Weights of a small autoregressive pixel model: 16-pixel images, activation quick_gelu.
Rows from block 2, named by matrix and row number. Rows with one number belong to one neuron. Each number is 500 + 50 x the weight over its row's rms, rounded and kept within 0 to 999. All counts start at 0. Numbers have three digits each. After the name is the row's rms in percent of the matrix's.
# fc1: MLP up (model.blocks.2.mlp.fc1.weight, 640x320), inputs 0-63
# fc2: MLP down (model.blocks.2.mlp.fc2.weight, 320x640, transposed), outputs 0-63
fc1.514 104:475447503496460561440464591515520485488401505502460486527487460597546504581434564530556460520567431538518514493522453493633496444488526598523443463553527475456535477421402456512505511574444564
fc2.514 107:466522597544520514591510446460478542569488481470554532509458520513589584465552453476442491476520470508447547491479542610467454500530585480535419459485455447462533460484565511597496498467534560
fc1.515 100:504488463578568500467495531541451485455391508513494489427541524483415527509597450511446448536463530507507510531513492592551437491436511470517526463464490474539492554542592453514498514409383557
fc2.515 096:492560516525513409479506419482509592502535512462463433430498434557556539490483529521485512565528506540444512581458518448484494533522508516479485548468518415410488583401465582481517557481453576
fc1.516 101:423552546552465480401427556439557494442561496562539435543505488553577519512378467439611552449450558374546517539542423480525503528522416578503444486475522578538447535432508511547579573529434459
fc2.516 099:537473478443520535494658470513460595590557502530476477515508498464531488399557434499541499572555463616573409533546437489478494435591469467434509407455505471551538489469491442451500505498468562
fc1.517 098:523551573545538488432433498451499479492470485482442511413435446500561527530509432463503569408548465514568539509554520499491487453504565460423511479450567484557513574557393564475385518464556490
fc2.517 099:524515476549525520434580450497550486513483435549449521566451419490492522501513599496510627516504487459496500499417547538435499468462444495491547496455492469489513508436528559517522472431458456
fc1.518 098:510587511514507549508586516540484552542556537521464472584501481448561476476445494543455513475561535483551496444525469592459560526526419502518545510562443535454472455594528483476521467603496508
fc2.518 094:458463497541560506469351482506542543542482469427568502531596553538537531460516523516596488547476483484572628520505491449504456554481511484446470545509502560483459506504527553510548551540506541
fc1.519 096:436491559537478435512580463498491453420600554468456535404475528470494428464493542545438484466443444532507400554539391579510529482479519519555420466589508380489493472510518479538495490632549564
fc2.519 106:491440448444498517527540453471519533483546506531420504497464509545609479516411584544506522465520410430455512493406463504581494404540420549583490451507493529561516474486431492417547566526448427
fc1.520 099:455495546613551451449567555478458500451535580480511539392413521447508440557570451500473441517507470522554501543509438485474440513492408441527486416524435429576439490441545412551496450498433538
fc2.520 105:456439531557489399500494472382555414534518503495398485568551467525393485468537513527538501457490510467489564507470438463551593434601506493473385457462492564481511480427477499570554568531504584
fc1.521 100:483466558438601497468508472508526510510492543500459496452483499455492352517569634542528532517501562491530445435507524460508455571484419553427414534509468670511435541489454516444520548504462457
fc2.521 112:560513512482412440420601449522485538479425494488422508463500452552602420495467406451510472586518456445500476517447429509434535534471427567500464505473450395431520434523463568498529471521395543
fc1.522 098:503481478543499505534471454512437529513454540535532647435426526455489583497530527574544626498515537515467474485529479505492537501497348486385502484527545418533548540445469479385517568496427455
fc2.522 093:440496570446508547550463425549499503509496393555468481556490344552418471387519450484396560561526509590444531473491576508626585556556496442504536558425493459454460434459528494525466509476461545
fc1.523 104:529484537608505515511492469433552481437478477554473507435435476517466438517511580449540372533503516424496556518534526519483476488557472560547438618546451518497562546508508406589455516487453449
fc2.523 109:485402530463542439542486567608506566514491436507514524516416514518560553472491466472486493542493509474453488559417434571477405457442456493567622452685460396553477478501531616457550504508509450
fc1.524 099:504496597564553506457556539475484517560490469497550480493420476445639571524499420504450514440574494444490489493542405465539495473460467526473485465506471475607471591500532411421538505528458577
fc2.524 106:444542490506476461486500474432521504534487452523557643588431468464525496487499539427490425527496470529440509489475469469514471484466491476465537495498555479473462393546564534548521537551508594
fc1.525 100:488518497481605491529530483524496529486542508495385476483579604387555522518504533577410458461428516422572520410477501539412563440499546450435517460494454547548491521494521553532536534488598430
fc2.525 113:395502562579530503481441461503497497490486469455501464611586462422543474547547575491559572502530507516486538514474466529466419444505537546476492573444384594432497498508471512606445556459623396
fc1.526 099:479424453552522499459516428534555513492403480497603454491468481461566459485492385606510537601495507464584508610493491541484445505490534492558446480529469518509509399532584595458455487539503585
fc2.526 096:575470558580537419565389507573504540472542592495445540521459542597485527572596597540486546472546497474528547499445534489516514492535491430507573528572490388534416531488501479385470520567419586
fc1.527 111:540456584465471474391526448572518542521464452483570358551443489445617438473495458504496523503458543438487502537467475464487466442506488500415376518459517517527533522515458485518600507515520482
fc2.527 115:498565529532514478597483509501464538544437482582480541498503548546498446492487478574478537514535371448509528467491506473463417457446505538524406454444584556577416474504570540599459457487478543
fc1.528 094:497454386534546513518535523553545503464515549479533469460526516452429544579505561554491459424413533488463471492481566437509482452425626480530521445500493488436481492504489463476556529517454391
fc2.528 088:485519428554525495507474526445395497587517478372580442486556458529531514448523557479588493542519538505491535528549522482503530524571447418456478476467492564567567477408548530555493473488578516
fc1.529 109:504469503548592500476474516470551486477465546537481561509472517458608522540479556491609529445488390463469545471474414584487474466505485450526557469483482537468560560509540564495476516479601542
fc2.529 147:469429371496572552538471520541486532533544565491580575485487568474540558453399501531391447531526500482545518516489470507499448496518431488517508471508468516461585546604501478487514549501419447
fc1.530 098:518542467519436523534527582477647518495473500586483595506483590434493434558487533594476499466500445417537386385474469454491339497465580649514488527579465461611498450525476579497498485479532483
fc2.530 094:486554520509504461449454484466463586498408454483528503506496427493532421449493463359519500511545488418464501405494471549468476465528381483455446478490427489542414536487593548495605434483482516
fc1.531 104:533558539551549468450495511462595499456542512538488401455504517451555460562464508521570497546633472471540567466423613537553531534555450477408502494523546500485479472515401521477537494458461490
fc2.531 108:516496559497527368599568484556532571460465561524503422404543481588537466497447477534544593501507531442500543471459471517502617441524477511536487446593468521551475618536468462446466545553477390
fc1.532 095:616468507542522446531462577492572568467466483462538492464344533497575495510374523520486586489456518457455524589529438557535466543454492489438549509521491434500455405485494429487598464557429462
fc2.532 091:602537523485470441579483482436489529442549574486446601518410459575514468526485510459529455473466479509418500432567519506448436501456444398481515556489574464533527542499377431414479550454496600
fc1.533 099:495403511593410469423517440504474525458552541555620539481491448499573511532563546479479463572504514433411482472520477516543550504456566527523537481456404457505530550446518556464462486598426481
fc2.533 098:483551439452483467426536516496456534621511490539508476525457459476439508413447596488522461507569440399451531444560493449499532525437512569549490558524480504546535523461518538513460570493506601
fc1.534 103:503468475591478499423447384491505510465492506419491493463531508639563404523536547559497541580535500444539587453449555438585529504572454528588577521578467477464515541545541483447508467461446560
fc2.534 105:481531465523515517456563539397492509527504451468513459563503507522477575403493515546620409398492541447479560430493559493405565555472583459484440541449490494521500508542482512459486520518454637
fc1.535 100:414505446495441526458535431438486480371524532490532501462474477430487515509498533561552530450517461557515452530459502484447504445557456475534582532543489460495539494509472473530447587436481561
fc2.535 104:544437442585438515521547533442567508478465568507541493486524418508393553472485441504509510560476507504515486503504549456481464543452492570477392441434479606437450525542581525550503470584484495
fc1.536 102:483478503481477509574438551466644531463444534488563422530473510584544547556440546510477490559498539507482430572536488467463455548538496573441522625513545519438491567537517490504480494538486542
fc2.536 097:453494531559456610510518338396466526556549557518388559531503519493536514454447519486490470557535546522548480475482501515516609461599438434491479540444439561445520571521493509506510497446502403
fc1.537 102:429470539529479621449511457477559470483494523426609470545443433473573490454528431461469511495511435520502422516513453562580481468513545567462515482452523373461405393559469564528453506596444493
fc2.537 102:510513555517584467530514552412580491526508473549554455510486518487419518520521524517571556448646488450507478449440459562529482526471511446435477534616542462452534551512474466371459539412606567
fc1.538 101:479527437353433577543539551519541578454505570479442562420516509475518496508505566543465466473583504463531470507467524484491486483474568525500569568484512550562578456484605584494510518571534478
fc2.538 101:496474506585515411414489545509474507491454444400545451496541556573510506511495450610487567479518465520568564580516568436440484559444572444520505476544458441481480596474447547446521512435488574
fc1.539 097:483508445460463452494477505538496426458447449466502523610531518539469455511444565463465505540500451492466550465531560596469480462487473487439505516487555481558539466416546476496432496445490526
fc2.539 091:453539508540579511376515500464474546461517492411522477412457496451419455492455439515549425485464517513533441385549418501497490469497496581497505542498457559638530492482514501553488572416518475
fc1.540 096:516522473491521632500472507430516410502499437490529522519563550439606570475524571467541508552477518452561616398455535613480539469528393386470513512479515566573425499624554489498534473468380491
fc2.540 092:572489481550480521480542518516467446465547492417502589583490554427482562498521505493498508529458456570531441587443438451404469531443523491547508465414466467486556569508551528444557516521465571
fc1.541 086:483505610432548537580601552421553513501530490514497519559438473443562435486539496475460430535477419563508481505562596555574520569535561568512530564510493537583507532583515437493548538483581438
fc2.541 083:461410457547447515503435434511431500471474575447560604505445473522512582369507364513501451503493439486491526461551569509486465454456526495536513420471504448692631490556415535403480514454507578
fc1.542 099:561517440547514577525495508529491538545519441494495551378470574489456523483595481432521433517471481487530490421551535536478483514497447539481471549521513455494516537495405488426520332509496427
fc2.542 093:470520494594433488572414400505546511501475388591493527460497410356497510395534497571462458466505513560473430526495475496472523450555612497538469523522554607559551434440498488562530567511496434
fc1.543 090:544541591507499469469492399524562488428515496521484530592489578416466500493519458517412508541468520472472580483463482497456535575523418470458577430574537438486554545415571455417494472566488515
fc2.543 085:513498594465523501470445446552473543519421481466503569449497559483483468507487499597558509507493441443540404442467533436533501464584542482498503594496487426591517515559496408588535500496582497
fc1.544 102:565450426487555523495558444499584443496460490558435542490468483492492467563470519483493515428582464426494612606424431515451474509498511459509528494549425480417514543522465451484594465568516535
fc2.544 111:480503587546488465545537549503502528465539463500486476417471634556538508480589518539493477621475513470515577560487477432568482556584470449494595562532583437442451553355532504413509400466474502
fc1.545 094:450538492539518506453474473558548543566517433472487459431542491523642484505552469519511530454598484486554552520517550560408523523466522476484482452518432504457501502486389455504461488525569456
fc2.545 092:447444529600514426509503406515432514523481503465556533554495456549564468524498548458534579499493517417467506451525526551541550502627511540500497458471442537599568462479522488586517523438431548
fc1.546 108:533534588607496431464371492500471575489407592510527488491480457499554500508543495530618469472428519516516573470548499471489506497508488484459573527446523484476489540494638479495555482501469490
fc2.546 112:542509520466592441553449472479574503424522495474477525447432430460465404512521489493530528449515532509480498467472563414545491433439501449534549609489468506417452511475453437473499439548439507
fc1.547 100:513524564579480555488512550444574493498539469529491514519442450565519519437560544375446530531526542422455537528446522419430467519531453420551433467483539500522490467523527517464446398489502544
fc2.547 109:524496443531444508447484512492460435494571562597398619502473526520417549496497570422521498465478573580523472434454472482537523526567558518473518522434432509392574482535455518479494525569559510
fc1.548 098:555482517528544496435463527482533524502515454450395456450503645554493561525520502490520559414527490480472550450397502482420492530531461480456602550561494556503523466547463602476553504511538350
fc2.548 098:532491487463374517566491456497442508549458613529483531381511540438529481494485468513475503537563434546393442509480474483540518497502522437540417415527557520554533456540580546551516511616417521
fc1.549 098:515482443520460545503526550481548523444544482482490448598480480536403479571392511477521382491523528453532519558488569583528510505571489565395470594577408500495544453607455483540527579476551409
fc2.549 100:429511600481585424534407499574453519556458507434493589500542413519383508466531474504415496464526484438477582467563548444492496612522516449555497468471519482459536489515518525567531526527474525
fc1.550 102:486505535472503381474584421446437486492487508516555501477641526581494470527499464547433547515590486498511377444551522529515536519486425498548488457540482462512408593457441441510549487452498431
fc2.550 095:522515483532453624512490520543419501555450510424452431524486408423514567428494470526441448449512434531503444426576459501517520497511548452551512522498440589490582486405529471495491481425549526
fc1.551 110:552498522507558476495482612492636527483571505450468469522508511554441466611539419493560505478505431471513496493509572468482452519445457578462532524616448528516613483521576509453576539476534478
fc2.551 109:548471413465485464489552486521433519598516591499557460527475573456577492372497477541462635411552469411544504449479497606453472489515520361478483410481447482610537515540444488478545502450423534
fc1.552 099:433493595548496535520462382491448519446514399497380491446535537469604455474531560537522465502475511553425427533508479441515490544487554585521523432455481434433528517457547481541519452532563445
fc2.552 102:541517500481482421471512512442559448457552513470494540479495504583395460584474519480421548477466565491540478553562512514535585467585517458438415487498502450504476399494511493430479464474515537
fc1.553 105:448436447450476532454572400592345421544445470440505523490468468477514467506491433531418533482488470486515521494496358529504497553583469490605503506470405471503485542508516454534545470498546527
fc2.553 100:543529587505488499434624513439532541530546543513506544444494460507481490491516534444389521430542579599450508468521588482508577447505506530513482426504515542520476494492490499551483531621554511
fc1.554 105:492433446554503382524417514468398446452497520451407559548455484482526459418443490545485496525534473538479412506494495450548427480478511546476494562545443509514546417390488518417506495541464512
fc2.554 098:476507452500488470539459632530482457440511491599619521547485542534551533514593503486495487515433476403526488539603438606498499513504412473536405449524497406495550525566483544543543474466482507
fc1.555 095:444552364516542418567534496510448622433483562500431447428482570491519511550524445551488501398407522550505504436537416572558494511436533451511485458424544497501594539547493517476477569495453475
fc2.555 097:500560431558533536455488529551518436557511500419610439543469524402497413459417494413425503544536437451492570498428510489452472482501435418524619470553448514567525544528564466546513526446471482
fc1.556 106:485544563479478502420454504543503533449522401539487546463484514520447547498560506483452559518504459529525574508528517576542507515539589488537516571458562594510476562536470485518535512574530522
fc2.556 104:439492550555559440491399428459392536463488419489458561539532533568565512567507576516529393517458509480437546584546570507505581435559438525558490555468411454395474501483491446485497468476431551
fc1.557 091:437477595481542535550462585640486480435500523447536466480454418487499530429462504485506491387442443510514526488540471503504502461407447509524439465562556518532546551519541548520407501447604453
fc2.557 089:513511437519490498458457420525460468467576483537441497444497469564575505464520448439480446493502556473504552505552532486524540610558579490454470496517440622579628465473475518587451519433471478
fc1.558 099:521500416493492575478488513517483516530424488498424495471510428474501540467538550532478524581419498512514461584474530560453401491529516488471479483525526470450449481439468541486525436643456503
fc2.558 095:442569542559565431525483477484575556519528507514497560480512480477476578461501465488533456541401494517461602469499557454437523587442452491475464532612395619431591444558620485524461489445521578
fc1.559 103:487497512500462526522522571584523532441421516456450504482528516487571582466474489607445480530436509411418516446458455532544485448554478531485500474463483494485561412496395455522561547479443483
fc2.559 096:447479565512491519527410431415441531538439613476473437533520428534541481357495499472524438475532570545434470406496593409570488556554448467557467532473531510513505598553518478473499501493403555
fc1.560 098:664424538605433487387461390432458539582518463454411428416514551499559624486404470513561574510536548491511424533437515475462455373511472566452507524547533533516478535438498502500489467534504468
fc2.560 094:439537479477493438479445504554514510591477544614468536477495535474520492478592511509526511530506523579417478568485544563477463502449445553547553520493392555570543493524533391494439485475535502
fc1.561 097:511542499502491446536479476468488419445525515478591479499430435458560474508523595541480581614484532517446479450516558485549557533457482469493500538477584446475496493442579565448571487485438564
fc2.561 100:551530516446542470533541438521571470556436469563441471530490474560506458504564419517577574375616553391521496443458490420462581416511601467495566461489597452435527550561522547395535561456519543
fc1.562 102:392519454492526551501463501568553476453550433473478459574451452553393462502428455523502475449570536489492450508407430513493458515515533488505430483458505500445532524515468497482590550537477481
fc2.562 101:541523473456497493512513519590506534445539476506407568556454514454547461526521618537416553458537449482551415519543485515505593442448462429483570583452414531418526508481426563437497479522463526
fc1.563 099:378507460492508539431507486498479490536531497508504448436503528477463514510520461540567440417347474426481514529452549545477481519517553529496495525573445520460538514508496483524555474441506426
fc2.563 088:500434496530483480411478489484496560429562566478444518476512444502514540448529513548493501494482581543465501455534597437507564537486565505524436549442567493521501527462508556451397463556542507
fc1.564 098:605522522541522480458531520443607499516469492478469510537550539406431534487571482470431469448553477511537482543457452517430503505494469483454568442539517540479470549566622524542508454490557558
fc2.564 094:527487458480501509464440463496465505538491466512545491414450510491606447470513511560506594561508575442519410487517448450518527444548438445414607542489520468485538510541462540515507415460461523
fc1.565 100:554599429587570576538571584551500467454421488525483557527437508586517615555426480579417501459491463540588529497443493520471586530501519455486495575487515470529468470527520507491379526442498599
fc2.565 088:453513518424535518458527503553502375603557512529547545571466530426432520490518523535541513576503438445490434508561443479494546531421407533554555420527565547560483452527566506444497506482420446
fc1.566 093:458360431514478516442464591450492464409611453501485452416493560544541464511461480555507533574489491549544537360478568556475510513516553536451480595531363571528486479499581484552417560540560472
fc2.566 087:468487511520462549427541440564384549480544576502531544548471550594450477415500530373558539530498520437423495442528447388598546460482589485472580492493530445533487462471463437467531426515612456
fc1.567 095:503481480473514529445477518568550470461485443502567441486552530460502541490478510370490567464499530457476446399456462523492492575545576412469433412381471552456443496403445569507450548597433551
fc2.567 089:501475633515432517594540534525538493540503492463495583519472496526487407450522400537497497492499537579558476575554565542519436504414534522536598466485552504630523556548420477496440560465529445
fc1.568 104:527507592488542566554429512547533538475524533565457578419374481531567401527447546655509469465534474512554504520490422449562463451383555547430538518508477502315481425496492581454456522459467482
fc2.568 107:516451539481546465590493529503605507401485561526425527550435525526523475535536477607528531459523414506520521445503440460558524487486553565434478496551510451490491551488466441506453518434518501
fc1.569 101:508554477565509453472488517517485436430464552526370550385467494516559446551550487521528531568599506513555646464460451566587512547503462510503593575498557509425519537537539469432414563485486477
fc2.569 091:455479458581489480426583430512508512575522551459507437556514480463500438472448494450470549488439536504470520545578556484440477494569515453447490479516448574480503510521518518466496496520450591
fc1.570 095:552618519373580555464568499519560567517490441506513500435502482448505505484522396496511553527389433457519541440460522536415440543599465551441499428509476586462434588484456485442521602425572447
fc2.570 094:554522477611528520538416553456474507521409549557622466434353537549542443428441486460430572512451539490536503531498421475498432526422545480493551646536523568571452533568480524437614475615440590
fc1.571 101:531487508466513509409494517510488541513434501535554538436493538563551548499497404568602544483489469560511448431478499555583579426572406582490556528593509419476508554479464456453486566517510499
fc2.571 095:489498467480495496539423569518539539533509527387509500549471539516597550478503495524477407455433521425463551470428485660455511598430506551525372471468381534567561587477577549431459504413576451
fc1.572 094:468472513502552494434557419417554423527436537533432530468505499523500503506486500578512573399506456510476492450465578492508554458396598474526455532450507487476511530467572469481555476572519505
fc2.572 101:552424481562579545499487508449429548531520396574516518491483464489502474533540584513487419467494505580453544567494527569416520500587544483393506506517442469408479522453576496556480419458466457
fc1.573 101:543510483450511527387493483519550486491442613511388491425592499385520492530486467506499445437440508549529454461516432488524566482541493547526487619475599569472492526454462545468406522563440492
fc2.573 099:563508607601487468520528574425508433503403570505416450420481553613531584500564517525591492489524579446423569541483418546458511450524509537533460429504555552561495520502513513575531495551481485
fc1.574 101:462491474487436490505484526493419562479461366431419442409472572469486551499582481490523548496559467503543446514430563504504546471590424558467431464495545674484461489515512477509485472492574476
fc2.574 102:552526434528433511515456547507450500486527465465549526471512577523634494419464419436477469533524511546547580567475494444555527483491491546589428492445403511514522454552462555577438507534512491
fc1.575 101:459522569504565382390487507435495573563518433446509471525536457506460530555495524481531473526612553467511445478521501516412443524465496513551458456369572594455527598529464516497475543540390388
fc2.575 096:541506484503458528471548456517560508517524523489540579451505549413473567539433591492568538566465483637561399416523549529527533534535589528487494548481514443483564490436507477490563442515585492
fc1.576 098:446526480391451507483429456510548533456491488549534426474517522484435585474453548560451601491570450464595524553489512584563515481436536481438512562580505559570414499548521530477575451562557541
fc2.576 105:461454505441423517607620551393469494432546508463453565598524475546492477568444583525539555481403515451443382519460446605490417559505465467529429476513500514463479474538412532420494534422381438
fc1.577 103:433494581533497482456531570485431536498484433520524496477495483555596514481538468445492499445527488561445522425521508534521514539547494531577500540453563507517504555448538512533552488520442573
fc2.577 109:555580540465510461452513531476573470485458511622452584428523508535461537571488577557564653539487523531526555476502445531548567532496459458511483489484511417396472404444524459459501495512486464
fc1.578 099:570491474518426492511506448438518459462448477484557601475442517554466465552537515537434556522542441528533566517497460510504497580523476534571539505505428490409529454524540621484482463490449521
fc2.578 102:517486535490578467543547597494473484504576509460500539487559444531428454501480460591616432521403515435533454537496509523461542490537426524536522441518463459558492590404488511615487483534535466
fc1.579 100:539407448563520543556441477552553478479427437593409546477504462490526554439494571500525411560553535540501526475454431595362528479565441469454502496501468505532471456470456430598589400504471474
fc2.579 096:395538467549517427544517551458549512496549464476523456526472462411418461527428496495436511520530518514479477508477472530534531593481573493512537570496491483556603479633511571481491519498533418
fc1.580 096:462500581608520502488480429518503566475544468432570431530520447610586448564498579501565521536474539556435617450502494506497476370452429558534518514489521477533537514527411498499562580531515522
fc2.580 097:503511460429523552516465532464428518544481434568435464474540444475490488502499445540501551411614429447580427473548415560477559504444531473526487436470479491532515540574601409510461509550595470
fc1.581 105:481546540547533407602428449442428559457495467512564443452507424447502512528479534486546535392546470464543451459477518529482497479400420530476497405464533453537409489413490565356606478525448574
fc2.581 127:554483396490437483556506510544519620517470510505493530482543532381461550480477572481469541580533531507468469438444445398495455478479566460460510467625493454518412572564348510418500482442500463
fc1.582 101:468481450552482488455489487453460497511541584443417469463505487414580492523568513493541511470485451537522520491544489497423532477467553519519492505461534465385524462536474528513448484461432474
fc2.582 101:551517398596473540518486434459462552522550440473469425550594475418469556499474481472428488500377560494440610487482353529530461442452543421494505549519551490478566504498507462555538489533502500
fc1.583 106:409571497548509503538465518514445492539481500533438499447447435531589574496511516507550508433568466557532483517463439545524392542480501526476538548519358509479510550563511428507509438562520546
fc2.583 099:489442425516567449453476550546525531582566458535490508435487537543468550382562473489548391414444441542465564480480499522464535500408477549420520442494439502612535579529558509543551475552571467
fc1.584 105:478538496529517501485534663624611535492416420462489421439456478488394520526572516413442608439608452508565491540428536532502429553534475498499536513396462516470485640522460485489509483516557621
fc2.584 114:475417441461593493525509462463525435466460568506442458463512566530499483504474429595358387571505491537452557519487513428537488466520493540564548477531419475523548524571507470390494540479423607
fc1.585 096:522577496443510511451500536458560497497470482453510450546537593610478452511439483557592563543513530480579483557459406570449407417520491477457528559434505539479466486541481501456365422447440502
fc2.585 091:522604538492576508431519479416559490615477521483480440480449578445506543484450570402521521537552529456431534482457587460468588421475472440533477560558541420508468496422435496469446475483434446
fc1.586 102:519491497456558521516572513572477578444590473587349528498476491523487535501506459466521452489455520435526475466434469529543401520522432550538556572499532517469569534513491585539522501396526519
fc2.586 111:435513485425439566457455541496396471526403482545492464432471580550563545528527517562492453513567455466510523487521370546438505459463468542591509504504384546463529584595419604489639484437439604
fc1.587 105:504471394494539539416532449483436543477519508578453427514475532481585618543484500547510410556566455514536515483435475450488410482568505573397488473482491586497475571499506556461523543473476539
fc2.587 134:445451551515474408542347459494498462521496459549472463443502507538429519442459541495508503529505442543370559456465483567505415497477433461509507527528546509548535445546481568468501556471492579
fc1.588 094:476545433487493548453401479453473527579508491593573552466432597560515524559593534490510428493529466405505486541509440476518476521489484480524360475428539526556440516402471516493501476557542549
fc2.588 097:401536501479448517561548520542447440458507466520416427583553531525445456535506350490423448535538566471481443539457481454466461499528421534526520509450463577526446303516514480557503445475415493
fc1.589 099:541542442539491540393524494481575593529422427579538521512527482517437488494486486589518641453524535519481434515564462526528501552529436579393413540513521460435519517529533553425525465518487531
fc2.589 099:525490600508518459547503589535514598541542606448429480468468556480568509476551411411524471555543473463591485540496476506449455530517537491501513557493491521580405589424541638466526523517580510
fc1.590 097:521561549517419391499489480484582558456588464559449528493411413434553482451618564561495546503543446415538569422524457477540553480578606348378501529412490484460438542542480494423481493509438568
fc2.590 097:532509513435504511477465549460549436499443476501465461602518503428486455566587483469469497359477571493521437431498479506474457464550537554537562521454519467422483597491510514511529463453512558
fc1.591 098:457513582525438494524460443398516454455516549497547484436450437490579496535587571430499453451479530522523547466470551480556513510464514416515474559514463474516489522635420444369535476571542489
fc2.591 095:514558557573485487493473473466491496523509516525433555539507476433420465578517478496515583410533549417512471424443529475485514473468548466470435482457548456441476553554499526433424422443540493
fc1.592 101:508454555464552590496423548437618585459460415463505544572549465427505604477444371391539559544572594467545475549492461535436551511527496540404558575556485508420492539462512599533415512436476536
fc2.592 097:507374476494398454513529447561566546518526488454522520446526522505519514489513461475529538535500510433477460629392528465512482440503473542480431426528519476564523489594469408508541460533432538
fc1.593 113:554516432468535471493465473482427573485480544535492479454496564489526564534492485516528533509506434550526559482500550635522526527494539495397568451521503583463520565509533562467592525494532591
fc2.593 125:456481516562531556540425535584505475478523557603558551443461600394454517343464596474508444446445541494498522391529471480447421508525528510559464543513452530548589536549452510482536547470444485
fc1.594 100:498491425478591504540509491533522451464385539564477548566505543423387490527514557530431612412462549441470428490515459489459439454520531553524422537483571474441447473489521581502508556548439602
fc2.594 102:596526510512572496482579549441564530498411494599419466409463569511543493500569513451526524461513617495484542517484519519528497399507480540493481491510498487472463565402418508509473492485477523
fc1.595 090:457415525578452426577597581416495499475475441525466485519454516524559453415429540587544471528433436432548584540565485528449523486522418503559470463510518496441482641475490518509544571523409409
fc2.595 075:464486485402479541477481462610533469547494566449473443448569448581509545349470473503464541435550452520557487455493614550463475512440515482484468530499418468678485519479569460563524499477616518
fc1.596 103:502543513528494435443447545433566503497459454495462545536417583586525504581658521509520501533560460491581505509512475589522523526428534514451497585633561470545468460539444479495464469556583515
fc2.596 107:527492370460508520462508542515481457489416446390471468495488455503484497497533499522449492626510439492484496565538463455435565482507407424552443423472451453472460477395559491484495507488453547
fc1.597 098:454457519478511530511491514502469571503492496461439463565516443489521486375564466491421482495490583621546466592474486503526516401474503460532443475508517496487507501554518571522516493506506476
fc2.597 093:558479516494451487504543522484518478589534543529457563545517462534389565597431500595470495518476486494412516472530453443549406451443466591581464500424561484604510521502506508455497456487494461
fc1.598 106:478525542610502511519552477524477413430493463540497542546553420400538436495505453484492500479569476431549486444552500542449520645581403500499580451518472442458532556468456536514527540559521394
fc2.598 106:431595504551482427429429449474523534532475499480493406480597482448504464479469528438561524578522494476429526476492566514475599480595422490556431554513498507450526550409457564535510469502487490
fc1.599 102:525449485475548493457537414507561450403539447546455480368470440523495494541483524514471474534561362514511552500448541538544445529485540564454464464509578485559525495478434471494495506468617403
fc2.599 108:425458578579431412467546542565395517500506513465521468479546577522455467514464439575445530541535542507451519439487529570469505483422398534562502505428495515501419544462566521558399537439446535
fc1.600 102:557553564418546449451465535562514425395504530536468528467545415505514489507507512494566517529566485526607516441455572564435511526505407546447567462485442529498540577485522498497399561464547430
fc2.600 103:505468560595489447492572401491461514440521553425467528494521470543458416461580544464501486528491542417492535594532559503484548482478510583450503443478555562627440460455500455554487483499533525
fc1.601 107:443587572608475503442513516507489459516567484467507472486439459484534474545543454471524442453531498551518527472413529523430591493507541489500448566480543533486430538568395497537545499500528433
fc2.601 113:537515539455538489475472528473481455481441451573452512555479410510552496502553535483565575443428426408478530421516569541585483470516532493447421488467476531475419598420610544545498515548486545
fc1.602 097:525518545498469524474597533496466489442504427555495600500430569498583482500518514446443501575567500458472484530416438506395361474562449483477463485499479487484500451493467469585436403477499551
fc2.602 101:458449486430477546476509463437502540475557517447486499494589479487460590470499469569479457540535470532490418458531525443483592560476479482537573639540436449477513467550419444537446455531494434
fc1.603 100:492516561485572412562620476524491523468503525539559434455521568510524532487466483507475476507525566495528481503519508595437480494460487560503530439451451422504572512449626379488561499454469555
fc2.603 109:553472614588530506545565450477516440593524543505496554524545604441427591486494597603518542504491469489504565464521417423468519514553523476554459517467474494531528503436488484465584501513401491
fc1.604 096:477516490489585571409507375519423542545563452493500414591451500521497503536573449462511455473452503431500603502467539604476507575488503529501457469470462532492443527493465536485532536511640483
fc2.604 095:497485509456427528534538585474465365416478540462463475453476566442419497448518514638530516525522545579492445567557498395520566594495545465553482552514545505513494409523494554595465457547438634
fc1.605 092:496473488602461632502429532499559447490519475606514503515381463471427555509589527555450559505522470490476430513561469503513596578531483442484535384548524572431562496539560604475498446529498492
fc2.605 093:454518643455554495572437552461526475591594483528430527554500469473495551523533506461537503432532529477522514428415475453525577478554456521412479485468494434478463548525515418442558530520515432
fc1.606 103:471646493546536652498430577458522512538506384464551475468522467533414435551480453496478475518533380500567470555428408515544542567523556506478542534523440502504499521523509554467497465493478563
fc2.606 104:461406483457539519452471562530407472486555455395483544494467492520509463503473386481404489578393545499513493478504511472472478591496521501508527451564484546529459533512510597529529480388365492
fc1.607 092:479533621439483462408547469481530465423487589498557511461510476527498496464548544516495518482469407478518534381496492498492556576577476559523427522498438551513509509518434542511540520576647533
fc2.607 087:548566554559524468374466613488455456553566423515475521557428439468415516532581474462486526564533539545579499523499519533532486520461512524474359514517495544470505474457577620410463520475590573
fc1.608 098:467611526486528490567597518560489474434506568508449477487483512520524475512636507527488482500448509469506535501484460580463506516535458498522544507478473535444508442479508517488479489485514503
fc2.608 100:446404507542546495500514559482530480545396386472559553506532592536428485467567423470431503497526532495436425501488452554465547451456455436492404535545527454599486554508529470478584454477519615
fc1.609 101:519593532453482382528555483536522517589453440477431598449500443519497492533488540448549495434441452487523513489472423459472522520441502460452464576584516449442550581562556426460543454594474447
fc2.609 093:570558586552431518485490471535410463533351464496461505540583556386462414511574420605533539482515537469539508426498493416626491514422491523487536486495547515470483485374531521495482500503436514
fc1.610 104:516469482522540405426580475510415508501492462484489483503521577514447506558538484506472519466489484476551475493438554589530529554601504590443519562429481395479467506490490519431434521467442525
fc2.610 102:465562560619570405447546527498407541528537472519458459500442437529397512485430460510532429565549530489440492479476473548476569504448488508589355482563521482519479470594550485499429535403527552
fc1.611 095:438446487489536508487528475452421469459547487566512554501522493546536446535487381561572473620490429452479495512559470509394471496501435532503530499530555364445483444513490525501481535516395564
fc2.611 101:509554523493463554563400521439567536516533533515507493475499461440475454487531518519508524533438505416576470509526488474496504630543497496494506460454533464518412471506551557386505476542539433